{
  "train_examples": 90422,
  "color_jitter": 0.6,
  "inner_norm": false,
  "patch_size": [2, 2],
  "projector_out": 128,
  "steps": 10500,
  "epochs": 29.7,
  "lr_schedule": "cosine",
  "warmup_steps": 520,
  "weight_decay": 0.2
}
Rows from block 4 of a small self-supervised image encoder, named by matrix and row number. Rows with one number belong to one neuron. Each number is 200 + 20 x the weight over its row's rms, rounded and kept within 0 to 999. All counts start at 0.
After each neuron's rows are labels from the 100 images, of 14848, where the neuron reaches its highest value: "colour at peak" is the nearest of a few named colours to the mean colour under the peak. Only what is clearly more common there than usual is listed. The data: stained colorectal tissue patches (NCT-CRC-HE-100K). In brackets: how many of the 100, against the usual share in percent.
# fc1: MLP up (model.blocks.4.mlp.fc1.weight, 512x128), inputs 0-127
# fc2: MLP down (model.blocks.4.mlp.fc2.weight, 128x512, transposed), outputs 0-127

fc1.488,205,224,196,209,198,203,223,171,197,232,208,183,224,232,196,196,224,211,228,202,213,181,172,188,224,194,183,213,181,208,221,239,228,191,223,185,205,196,219,201,194,191,200,226,185,198,163,167,188,189,228,218,198,206,179,199,193,180,205,200,160,188,203,215,188,171,207,186,215,196,205,222,217,182,149,207,185,191,166,196,223,178,176,180,195,247,243,209,197,195,186,221,215,177,179,173,250,215,174,226,165,205,205,205,212,213,184,228,175,186,188,173,184,183,197,215,195,204,201,186,170,221,197,184,192,190,152,171
fc2.488,207,187,203,186,183,182,208,219,228,199,242,194,185,203,226,196,167,156,191,222,211,217,203,244,190,204,178,182,173,206,215,169,200,209,196,194,164,233,227,207,203,189,202,178,163,192,231,253,247,193,212,205,211,209,184,206,207,184,203,199,208,203,179,214,211,192,249,233,195,189,167,176,176,232,206,184,207,221,205,199,163,223,149,195,197,199,206,207,172,200,191,196,186,200,188,208,193,165,179,179,231,191,189,189,189,206,210,183,216,239,214,200,232,202,208,186,188,223,188,207,189,172,196,184,192,177,221,184
colour at peak: brown (50 vs 11.4)

fc1.394,170,178,215,194,178,232,176,262,199,201,215,212,203,194,207,227,190,193,223,218,196,211,190,193,163,209,197,235,206,171,202,175,200,206,207,188,202,201,194,167,210,178,173,149,224,187,187,210,192,193,223,180,199,171,190,194,179,212,198,218,194,204,192,189,216,201,190,262,196,203,203,192,210,175,216,213,212,187,203,202,187,206,200,210,176,200,190,216,224,214,194,235,200,192,215,213,218,188,208,181,204,229,169,220,230,205,192,161,210,241,212,176,190,186,163,212,217,226,230,208,170,166,244,214,223,220,191,229
fc2.394,208,157,188,206,225,192,186,216,218,191,203,229,184,203,207,193,218,188,195,220,220,186,183,233,213,201,197,200,216,195,216,167,185,219,201,182,198,189,209,163,215,212,159,204,243,198,209,250,200,227,192,214,198,184,171,198,177,182,197,190,162,165,182,172,191,193,223,199,183,204,207,174,194,170,155,232,195,187,186,197,187,206,204,243,206,202,230,211,231,191,181,215,216,199,198,202,242,207,188,188,224,206,188,240,207,225,200,205,190,228,209,176,209,172,233,200,203,228,200,230,204,181,189,242,189,214,162,189
colour at peak: pink (67 vs 39.1)

fc1.464,200,160,212,227,192,207,191,230,188,225,187,171,164,214,187,194,219,182,196,191,184,209,182,200,166,194,190,168,218,216,189,187,191,208,217,217,209,177,193,196,171,193,200,242,211,183,217,202,180,218,189,185,179,217,246,217,181,193,161,194,222,185,202,205,159,208,184,223,194,207,219,206,162,169,177,219,216,206,234,182,206,194,203,217,194,173,181,200,236,195,199,210,217,209,206,208,212,217,163,182,179,235,249,237,184,183,226,210,224,196,191,215,208,191,207,257,188,175,196,191,208,194,235,199,186,199,178,218
fc2.464,225,230,193,189,216,177,221,209,208,210,180,234,199,178,196,160,194,246,199,189,159,216,192,195,177,163,208,196,180,211,210,198,220,183,193,204,233,156,211,229,184,205,235,195,175,177,182,205,185,164,209,235,210,194,200,209,214,196,202,193,220,191,231,200,211,195,196,193,192,192,180,191,198,245,178,196,196,211,200,220,225,186,186,195,208,205,215,221,175,181,204,188,195,196,215,196,210,178,152,190,206,179,217,197,178,173,189,200,213,262,179,189,177,234,199,254,160,205,205,213,209,215,218,210,228,206,184,197
colour at peak: grey (45 vs 22.1)

fc1.460,238,208,179,200,171,210,164,242,183,215,177,191,198,175,195,169,215,212,247,198,202,205,192,163,196,197,204,185,213,232,128,177,220,216,182,204,200,201,210,189,199,208,212,200,179,230,178,217,205,184,207,205,192,184,216,208,202,197,202,197,177,233,228,197,223,216,181,207,221,178,197,206,188,161,215,182,205,191,201,185,162,218,200,183,166,155,168,185,191,251,191,204,220,214,232,186,193,198,195,201,209,200,168,185,198,192,194,184,206,192,216,217,221,170,202,248,220,189,197,182,216,195,171,200,207,198,187,194
fc2.460,173,218,196,207,194,184,210,201,216,176,219,228,191,200,180,186,219,190,231,207,251,229,208,197,193,217,195,170,167,196,201,177,187,240,217,252,216,223,206,200,209,198,161,238,238,219,202,214,180,192,201,197,205,203,220,185,184,227,194,151,185,153,194,205,210,205,219,216,217,181,211,189,169,154,185,216,176,212,194,210,208,201,156,237,204,204,196,213,206,207,203,185,207,176,200,228,219,224,197,212,204,189,203,196,189,185,202,184,201,202,174,198,238,195,172,191,222,220,215,220,194,196,170,190,171,184,181,236
colour at peak: pink (64 vs 39.1)

fc1.448,211,153,218,180,196,204,227,219,184,212,202,198,186,175,206,191,221,184,214,217,197,228,164,220,186,218,210,200,200,221,187,219,208,199,205,227,194,203,174,210,177,187,194,204,213,181,183,198,196,243,176,187,180,194,245,240,201,241,188,185,227,217,186,221,197,188,190,212,185,233,198,212,198,216,200,209,199,207,185,181,158,209,211,210,171,182,175,207,246,245,202,190,198,184,183,231,218,215,224,192,191,205,222,161,195,188,183,199,220,230,247,211,210,221,227,236,178,227,187,201,188,228,234,212,206,208,201,171
fc2.448,204,208,236,199,235,174,218,218,173,209,204,185,156,212,243,183,163,230,214,212,207,201,218,212,189,192,176,194,161,234,174,195,207,171,213,198,188,142,214,209,182,218,227,173,165,207,202,164,206,192,197,204,204,215,210,194,190,242,184,210,212,208,213,207,211,197,217,208,217,215,184,206,186,207,194,173,192,202,208,233,205,195,195,188,241,195,173,191,172,180,225,189,184,178,208,218,200,211,182,231,225,175,189,164,176,185,215,209,216,216,178,190,171,218,207,218,179,221,192,191,217,230,236,196,217,187,213,171
colour at peak: grey (50 vs 22.1)

fc1.336,227,234,198,197,170,165,230,198,191,220,224,210,194,217,193,209,188,206,199,180,192,198,221,183,247,198,223,176,216,212,214,202,202,253,217,219,191,208,230,226,189,207,196,200,193,202,201,190,203,261,178,207,192,216,211,198,173,180,218,233,228,192,218,207,171,209,172,138,219,169,188,205,177,219,241,207,206,200,197,174,208,195,175,200,203,168,205,186,217,182,235,169,177,203,226,190,208,200,201,192,202,195,188,194,161,177,206,188,176,200,187,177,210,235,213,210,187,172,181,213,192,204,183,218,199,189,232,198
fc2.336,190,167,188,219,189,216,158,180,198,210,166,189,194,159,216,195,191,199,194,191,182,200,194,245,238,229,199,238,222,217,227,203,179,215,197,184,218,205,220,166,231,216,168,216,230,185,187,233,182,236,197,204,173,208,206,210,182,199,192,228,188,180,192,224,210,173,210,197,194,244,215,198,194,193,204,180,196,141,207,185,196,222,214,195,213,195,184,184,191,185,170,226,199,182,196,209,207,236,241,216,182,211,195,177,236,216,197,193,185,181,200,211,210,166,200,179,193,203,218,181,181,173,237,218,209,206,203,204
colour at peak: pink (79 vs 39.1)

fc1.363,221,172,212,225,188,198,171,201,210,233,227,177,191,149,200,207,204,219,200,191,210,189,211,186,170,220,224,187,189,178,188,212,176,186,174,206,212,225,191,194,227,177,214,182,188,188,199,231,207,191,198,217,201,196,234,178,181,243,184,218,187,190,207,196,220,209,205,213,203,177,163,178,249,222,220,240,196,195,197,203,164,194,167,169,171,164,182,183,212,197,179,191,202,215,216,203,248,185,180,214,192,206,199,214,238,199,209,190,226,200,248,182,220,184,215,214,222,202,180,207,189,196,186,205,174,228,232,208
fc2.363,165,201,217,241,191,191,193,216,223,172,227,195,182,198,225,166,198,226,211,227,179,203,204,208,189,196,208,188,189,173,214,167,174,186,195,211,219,206,212,240,231,185,190,206,227,167,205,224,177,176,192,198,203,138,192,188,196,207,191,197,190,169,198,193,208,219,244,208,199,197,198,211,219,179,210,221,220,223,194,220,189,197,174,218,196,179,196,210,233,181,168,184,224,213,200,178,208,169,216,213,175,183,248,221,233,207,188,155,209,206,224,219,189,199,196,204,241,202,207,212,178,216,192,227,182,213,218,222
colour at peak: pink (67 vs 39.1)

fc1.113,174,173,222,211,185,214,174,178,183,231,202,189,214,183,211,213,174,178,224,242,171,227,203,217,153,168,221,213,195,200,158,188,210,225,189,188,219,197,191,201,217,206,185,160,204,199,222,227,198,192,198,210,173,185,183,214,159,230,213,211,211,183,172,167,232,177,167,214,202,202,209,187,194,175,153,194,191,232,197,193,192,193,201,192,209,217,199,165,239,222,191,226,195,180,185,210,215,166,192,185,195,196,172,198,219,219,194,177,208,207,206,206,189,199,210,182,194,165,205,189,187,192,230,248,191,211,180,218
fc2.113,225,189,188,216,185,185,203,206,215,184,180,178,224,189,229,207,221,245,215,185,219,192,193,214,221,186,203,200,202,211,214,172,201,220,213,175,189,211,193,192,197,175,209,211,220,201,181,198,198,213,207,222,201,195,207,191,147,218,195,177,184,163,163,178,198,161,202,179,193,187,209,215,186,198,171,198,206,189,171,213,228,196,211,236,213,218,200,182,215,148,148,204,199,188,193,166,246,210,193,208,215,198,183,231,176,234,189,202,147,187,213,199,163,201,209,224,189,203,195,233,192,212,200,225,208,222,159,181
colour at peak: pink (76 vs 39.1)

fc1.236,182,217,202,188,164,199,207,196,189,198,198,200,206,223,187,208,205,209,229,200,215,203,188,204,169,177,191,215,224,226,225,189,186,216,196,190,202,195,221,170,247,188,156,212,207,198,217,221,219,213,207,186,214,186,176,213,211,201,199,178,183,206,181,188,178,170,173,252,182,221,209,226,215,191,177,231,205,222,221,202,203,211,201,245,161,179,224,192,212,219,217,201,165,193,193,195,220,218,239,205,193,216,195,250,190,188,202,171,192,208,225,192,247,182,196,212,250,156,223,188,189,188,189,195,193,171,179,202
fc2.236,217,163,184,199,233,230,209,210,186,242,170,205,211,194,170,195,183,201,191,199,201,173,189,199,230,157,192,232,234,182,215,213,229,199,221,182,255,186,195,207,186,179,183,197,212,222,225,220,207,214,155,217,207,205,178,206,206,197,172,206,197,195,190,188,190,175,209,203,241,209,186,189,203,200,194,201,201,215,190,192,210,172,200,179,210,189,241,218,209,183,177,250,202,176,188,172,238,215,181,184,209,212,198,207,196,223,187,257,233,203,202,209,172,209,192,189,179,207,225,201,207,197,170,207,189,212,165,182
colour at peak: pink (89 vs 39.1)

fc1.170,198,168,183,191,231,222,169,196,188,213,191,212,227,203,189,184,195,202,203,186,165,199,191,173,174,202,234,215,207,228,199,190,185,223,213,207,184,208,180,221,209,211,186,196,226,185,189,162,220,234,168,196,159,185,221,233,197,209,210,165,226,190,198,220,212,229,213,200,219,179,178,211,211,172,173,216,170,227,224,172,195,184,227,204,188,185,197,188,232,228,187,207,188,191,219,238,197,180,201,184,201,189,227,204,216,218,211,199,225,203,190,212,208,248,177,234,200,139,189,202,211,212,214,241,195,205,175,195
fc2.170,241,215,190,210,219,176,191,198,176,219,184,207,205,186,192,139,184,214,205,184,191,178,185,197,190,201,198,156,209,224,182,229,212,191,213,211,186,208,143,238,207,171,218,219,181,176,172,170,183,191,167,191,201,192,209,218,201,225,207,180,255,178,235,200,227,211,180,191,220,205,204,215,206,255,204,189,216,189,213,202,200,222,191,179,217,178,191,184,191,218,209,186,178,203,212,220,215,183,211,199,187,161,204,172,188,188,194,207,202,206,178,204,191,239,197,203,204,200,198,232,232,220,228,223,204,194,212,173
colour at peak: grey (49 vs 22.1)

fc1.199,212,207,178,195,232,224,190,220,215,231,239,190,183,173,232,166,181,224,211,206,201,222,186,212,201,212,215,242,185,202,195,232,186,220,188,201,208,205,202,194,209,208,186,212,245,212,183,179,211,212,160,206,186,172,169,217,193,206,217,187,198,222,180,236,179,233,216,190,203,221,181,221,179,198,160,203,190,144,204,216,193,216,245,237,207,215,187,194,214,192,180,212,188,212,210,208,212,217,216,211,204,205,211,243,225,186,206,223,183,200,186,211,179,165,183,209,174,187,208,182,182,217,149,193,200,187,184,187
fc2.199,229,227,234,216,181,218,210,219,143,204,214,200,184,193,195,162,217,172,235,197,206,211,197,209,173,176,218,165,218,195,229,189,207,217,197,217,206,189,218,229,179,210,225,219,205,223,230,209,211,172,209,205,206,203,213,199,183,232,217,185,203,222,201,247,200,206,192,217,218,203,175,197,183,186,191,192,192,165,236,215,157,254,192,203,198,152,213,183,187,199,198,187,202,225,223,190,211,181,215,197,221,203,212,173,223,145,168,213,216,195,210,206,202,216,194,204,197,196,184,204,198,178,209,231,169,192,198,209
colour at peak: brown (56 vs 11.4)

fc1.386,227,204,167,170,212,198,191,191,189,193,231,205,175,208,206,197,229,197,198,219,206,212,197,200,164,201,210,167,160,248,206,211,222,218,209,218,186,152,196,204,224,194,195,180,193,193,222,212,199,178,202,215,209,241,233,176,217,211,220,224,207,165,194,224,182,171,230,193,174,197,203,184,175,191,225,180,227,159,201,165,189,203,195,203,151,192,219,169,174,187,206,202,209,191,225,198,220,155,226,167,215,200,204,173,188,187,204,182,230,209,191,199,209,207,176,168,224,215,195,188,208,197,163,186,211,190,210,192
fc2.386,194,219,196,182,179,180,232,208,167,186,186,194,207,200,223,200,226,207,197,157,191,188,206,192,219,204,251,176,186,250,215,213,220,189,181,228,198,191,193,224,192,185,227,205,200,215,170,226,192,208,207,190,239,214,196,207,197,202,204,173,197,196,202,222,244,216,202,168,230,156,166,237,200,208,225,170,213,187,217,203,154,229,163,182,215,198,204,168,182,178,190,171,183,201,213,198,198,183,194,197,195,160,192,168,162,171,189,198,182,210,216,196,192,218,202,178,215,202,182,217,204,224,195,218,208,213,201,177
colour at peak: grey (68 vs 22.1)

fc1.154,242,213,186,193,196,193,200,181,155,208,221,196,221,200,190,203,207,191,172,203,186,187,215,226,233,176,130,220,206,181,193,198,221,238,179,169,193,222,233,233,200,212,206,197,185,232,235,232,181,196,177,192,220,221,186,202,212,175,177,214,186,175,238,219,174,213,221,216,182,172,205,218,189,192,189,180,189,182,196,220,216,196,204,209,174,210,193,206,182,205,182,216,187,210,173,209,233,187,188,176,225,230,231,208,222,196,206,158,206,190,208,161,205,200,191,164,216,187,210,209,209,215,215,166,191,197,197,207
fc2.154,206,219,220,251,220,142,191,214,189,168,212,153,183,231,172,222,229,213,203,203,192,212,219,193,218,209,179,177,150,216,161,188,188,184,208,208,180,187,182,234,203,161,209,219,184,189,216,198,194,182,181,181,244,176,217,238,188,210,216,236,187,228,188,214,208,201,195,151,172,187,202,200,193,206,209,223,224,215,210,179,207,198,166,196,196,184,199,195,217,208,190,181,193,186,210,192,203,207,209,212,197,208,213,199,205,180,217,204,219,208,212,219,206,224,195,229,234,220,203,186,209,179,209,198,186,158,219,216
colour at peak: pink (64 vs 39.1)

fc1.293,210,234,195,168,178,201,208,168,211,187,208,218,210,181,204,191,179,189,239,190,185,192,205,179,207,206,188,198,172,216,221,225,227,179,190,179,180,201,234,224,221,204,216,153,190,209,217,189,199,192,216,193,216,209,193,162,204,196,228,162,219,190,203,181,247,186,169,218,198,202,195,191,168,206,198,175,193,191,219,191,208,219,213,207,199,212,204,185,171,194,211,200,170,210,169,172,172,197,204,247,193,189,160,171,176,208,192,214,171,193,178,203,182,196,156,149,187,192,209,185,209,200,198,223,246,204,233,216
fc2.293,169,235,196,155,219,209,219,213,193,195,195,228,235,165,229,212,206,232,190,189,182,180,188,217,178,187,198,214,226,184,237,199,227,158,196,181,209,179,199,223,190,206,217,194,209,177,196,228,162,190,207,216,201,178,184,182,213,164,194,157,217,167,227,206,220,188,202,214,191,177,209,188,216,196,201,184,172,246,202,207,201,201,203,192,205,212,220,191,199,170,184,215,212,203,187,182,199,198,222,204,188,145,211,198,212,201,164,228,175,243,223,194,187,192,166,220,193,194,196,220,199,219,210,223,212,235,192,180
colour at peak: grey (59 vs 22.1); brown (30 vs 11.4)

fc1.415,232,218,199,194,203,196,200,213,216,179,205,194,243,178,221,205,181,194,226,224,196,178,229,218,201,217,236,190,199,208,181,178,208,161,200,203,187,205,219,225,197,217,154,168,235,187,221,208,162,182,203,231,205,177,231,178,188,190,246,209,220,194,191,226,235,184,180,236,195,181,196,198,214,230,228,233,186,185,207,219,213,214,188,215,178,197,185,211,190,186,203,241,236,220,209,203,210,206,200,195,184,209,159,182,185,179,203,199,182,208,228,202,203,189,206,173,224,160,202,186,195,229,226,217,205,165,213,210
fc2.415,220,221,183,219,212,198,203,209,244,220,194,251,188,193,208,146,220,195,216,184,199,199,225,204,206,178,206,197,199,193,214,180,202,162,180,176,192,226,211,200,190,176,162,188,240,215,217,221,193,238,199,181,199,182,202,217,229,184,224,212,215,195,216,179,199,218,174,234,255,209,194,180,217,205,201,227,165,212,208,215,187,211,191,204,170,162,185,195,234,233,216,200,224,200,208,172,185,202,212,192,182,200,168,211,188,196,208,241,212,205,201,206,223,182,167,220,239,202,215,209,203,168,196,207,187,198,215,213
colour at peak: brown (78 vs 11.4)

fc1.482,213,165,220,220,204,209,165,203,199,186,206,203,232,169,210,180,215,173,187,208,204,202,216,182,200,186,214,204,192,156,203,207,205,200,221,176,188,203,188,187,208,191,173,198,213,199,238,211,186,151,172,181,164,234,211,204,236,229,203,199,213,230,191,225,218,187,219,207,153,198,205,186,209,200,243,204,203,210,224,173,197,237,208,215,184,167,212,227,189,181,194,196,207,200,206,218,182,188,206,201,172,162,217,216,245,178,195,233,168,201,211,235,164,217,225,234,205,196,189,216,202,191,173,196,210,226,190,207
fc2.482,201,215,190,182,215,207,210,221,163,208,183,234,222,177,197,179,221,197,192,178,196,168,204,204,190,208,242,185,207,166,176,177,221,171,191,228,165,189,182,160,191,226,203,179,219,197,201,245,221,209,220,172,191,190,202,209,234,161,197,197,213,214,223,241,203,202,212,228,184,201,196,189,218,207,217,185,201,170,248,204,162,225,208,189,232,185,180,186,185,224,228,188,198,187,206,226,219,180,170,232,223,219,198,182,186,155,207,191,208,209,211,215,226,229,198,190,220,185,191,210,214,184,188,208,212,204,220,201
colour at peak: red (45 vs 0.5); brown (33 vs 11.4)

fc1.469,184,184,208,193,233,186,177,187,216,154,228,199,215,183,239,163,174,226,226,195,201,179,217,179,201,222,156,205,157,236,195,222,223,186,187,197,168,192,215,224,196,191,206,216,199,218,217,205,186,194,198,205,216,174,195,208,221,191,203,210,208,196,179,225,227,182,189,194,235,225,194,198,198,205,206,211,192,171,211,201,199,198,210,203,230,215,175,192,176,163,202,193,204,188,207,206,175,150,230,227,208,184,200,161,175,210,205,202,188,171,160,198,184,193,187,174,168,202,214,196,193,184,196,201,212,190,249,157
fc2.469,177,198,217,140,221,181,196,203,170,165,179,247,232,193,210,194,179,202,173,191,183,210,176,236,195,233,203,173,216,208,195,221,166,187,194,175,176,206,192,167,207,193,242,200,181,215,206,187,202,217,177,228,184,200,218,202,214,189,214,178,239,216,206,199,215,215,187,207,196,190,200,221,197,201,185,216,194,215,227,236,215,222,240,202,197,174,184,221,211,203,211,187,196,211,200,173,192,186,232,169,165,150,210,166,178,214,203,212,188,210,220,209,192,205,191,230,210,181,164,198,200,220,225,205,207,213,201,175
colour at peak: brown (55 vs 11.4)

fc1.500,178,213,186,187,166,185,216,196,229,174,212,223,200,209,205,205,200,225,186,191,193,190,196,237,227,180,204,182,165,172,241,179,225,169,196,233,216,191,188,208,159,218,200,229,189,209,239,241,224,167,204,189,182,206,215,209,177,207,163,202,196,216,177,185,184,200,208,222,185,190,210,204,217,208,212,190,189,195,192,214,214,204,192,189,191,185,179,243,194,197,220,205,220,211,205,185,200,204,178,190,209,228,192,208,205,161,219,195,200,203,176,200,183,216,201,187,209,215,201,173,253,177,146,166,240,157,200,190
fc2.500,207,177,171,179,190,208,203,223,228,182,167,176,225,216,193,209,159,231,211,174,182,185,218,197,195,188,198,182,201,219,214,218,235,209,225,175,184,201,201,201,227,176,191,210,226,196,212,177,215,232,198,226,204,178,230,210,166,170,206,198,173,189,187,172,208,177,183,204,221,220,178,225,196,231,175,208,220,194,202,206,221,204,238,227,212,237,226,236,203,173,193,199,210,225,209,183,222,212,215,177,199,173,186,197,199,223,201,232,187,205,198,200,200,159,195,240,213,165,231,208,204,221,194,247,199,200,179,192
colour at peak: grey (45 vs 22.1)

fc1.427,212,155,187,201,202,214,202,195,212,175,196,173,179,207,205,181,154,188,166,138,196,165,161,223,160,220,201,246,190,191,236,221,218,163,182,164,231,188,187,195,195,228,210,201,226,197,224,215,195,188,179,201,189,184,215,188,198,178,193,216,218,199,210,230,218,207,216,224,209,205,206,209,210,231,193,188,169,212,199,244,179,213,215,188,203,194,206,219,188,197,216,209,248,190,206,169,168,221,219,194,210,205,190,197,206,220,217,194,219,186,179,214,210,181,195,217,169,221,214,186,181,195,196,201,179,207,188,179
fc2.427,242,237,177,216,222,186,211,194,227,241,209,195,215,195,196,180,184,205,213,200,213,241,188,171,242,156,183,185,196,222,180,204,211,234,215,222,217,208,206,205,201,171,201,215,194,183,209,183,211,209,166,213,222,212,168,204,201,210,183,198,207,193,233,195,176,206,175,199,227,215,221,209,140,213,176,247,224,200,198,217,235,202,186,214,219,182,195,221,207,195,172,209,208,193,198,184,224,228,226,180,177,187,212,186,210,207,185,219,216,189,188,198,171,176,184,211,201,228,172,219,206,242,182,190,185,183,193,215
colour at peak: white (76 vs 25.2)

fc1.416,215,158,209,186,218,223,185,195,209,210,172,214,214,178,174,182,175,211,181,187,193,176,207,221,218,205,222,216,189,180,200,193,191,225,182,212,207,208,199,201,216,195,171,188,227,199,171,202,221,172,203,204,170,172,186,204,172,240,210,170,185,184,220,202,231,199,178,221,205,209,180,197,217,217,189,197,178,181,212,211,214,195,220,206,214,202,205,200,208,190,171,196,207,214,231,213,205,263,217,200,143,177,235,212,256,217,210,241,192,176,201,204,178,210,212,172,222,204,212,171,186,189,218,188,184,235,192,238
fc2.416,198,219,203,218,201,215,191,176,175,203,167,164,199,213,169,191,183,229,208,190,207,227,226,186,241,218,237,179,191,222,197,177,203,206,233,215,220,171,215,205,203,193,213,187,215,161,170,173,183,165,170,184,187,213,241,162,197,235,232,213,189,209,190,214,240,195,210,203,233,196,206,214,230,186,195,201,194,193,240,183,185,203,195,204,173,198,199,174,197,202,175,189,199,226,165,169,191,197,200,194,168,190,231,209,196,219,174,174,180,174,217,206,222,197,200,183,205,214,249,188,187,202,204,221,210,194,195,227
colour at peak: brown (30 vs 11.4)

fc1.368,171,215,204,203,165,190,204,201,190,213,219,183,204,209,182,201,206,260,209,210,232,212,212,173,202,159,184,214,154,239,181,186,244,199,210,192,227,167,199,194,234,205,192,206,217,174,207,168,202,196,182,229,222,201,208,187,201,205,214,219,166,203,202,218,171,174,152,206,227,151,199,203,200,174,204,190,217,183,211,170,218,222,195,179,189,199,232,180,217,212,201,205,203,172,203,187,200,165,192,195,206,179,217,208,203,203,198,231,160,202,187,236,212,214,197,220,195,200,188,159,186,200,175,202,196,213,205,220
fc2.368,220,167,190,216,195,167,192,185,205,229,166,187,218,218,197,214,183,174,216,227,197,209,185,224,188,216,195,204,223,185,210,230,189,222,189,211,200,204,199,169,168,187,194,197,188,220,214,213,188,166,224,187,189,204,190,231,181,206,184,222,192,218,203,134,159,199,217,198,197,189,213,193,200,193,200,198,199,165,176,208,254,234,210,224,198,223,206,183,194,223,214,215,184,160,189,204,220,219,212,209,155,219,194,219,192,212,219,228,202,213,243,190,188,190,207,165,156,211,202,218,196,214,194,170,184,209,176,226
colour at peak: white (72 vs 25.2)

fc1.139,239,182,230,203,202,216,190,216,215,202,212,191,178,194,182,210,235,187,195,216,205,208,188,206,167,199,218,186,230,213,181,195,228,189,217,192,209,217,190,190,218,155,209,196,210,163,196,210,197,236,183,227,172,203,167,201,156,225,217,211,198,184,155,231,228,194,199,176,210,164,165,174,208,186,191,214,220,209,233,204,192,205,196,203,210,188,200,201,228,186,207,192,192,190,178,229,206,153,203,209,185,215,200,206,247,211,215,183,212,191,202,181,177,185,175,180,239,168,196,213,159,211,210,215,179,246,203,199
fc2.139,213,174,202,219,202,191,177,210,185,208,180,175,203,184,209,211,222,188,193,221,237,214,192,237,243,204,195,161,184,199,208,161,192,233,210,212,183,175,230,186,214,208,209,226,226,198,165,215,226,181,203,222,195,188,203,215,184,179,170,202,178,189,176,213,204,186,241,217,201,182,222,199,192,189,162,226,202,180,226,209,187,219,208,229,195,182,191,173,177,211,130,187,204,219,182,197,215,230,203,193,196,207,228,207,221,237,181,178,174,234,175,191,185,175,209,200,190,224,197,195,181,197,192,220,216,199,166,215
colour at peak: pink (75 vs 39.1)

fc1.361,193,166,189,243,201,199,225,175,173,214,195,189,192,196,177,225,191,237,199,188,193,229,185,235,199,199,209,207,185,189,180,182,175,214,218,200,222,205,169,189,203,175,203,228,193,197,164,179,207,181,171,201,188,207,231,229,222,192,183,197,190,200,193,230,183,165,220,167,208,213,233,179,203,175,196,239,215,165,194,183,187,215,210,207,207,212,188,192,204,206,191,200,235,171,209,185,214,234,170,205,198,227,252,194,218,218,219,214,197,184,203,218,181,219,224,222,191,238,171,202,228,223,226,181,181,216,168,216
fc2.361,208,222,189,176,208,201,225,233,191,210,213,262,214,182,206,207,227,195,176,183,197,158,181,193,190,188,222,218,225,166,204,219,205,161,171,193,226,238,189,228,180,189,205,206,193,214,170,235,175,219,212,188,198,194,179,198,212,173,211,170,213,182,223,154,195,219,176,189,208,182,216,178,223,202,196,186,165,210,212,194,226,193,192,179,217,199,226,209,185,215,229,221,206,168,207,205,199,186,192,231,207,196,185,210,192,203,211,243,213,230,213,162,189,227,204,183,203,174,191,219,221,224,211,212,218,222,195,168
colour at peak: brown (89 vs 11.4)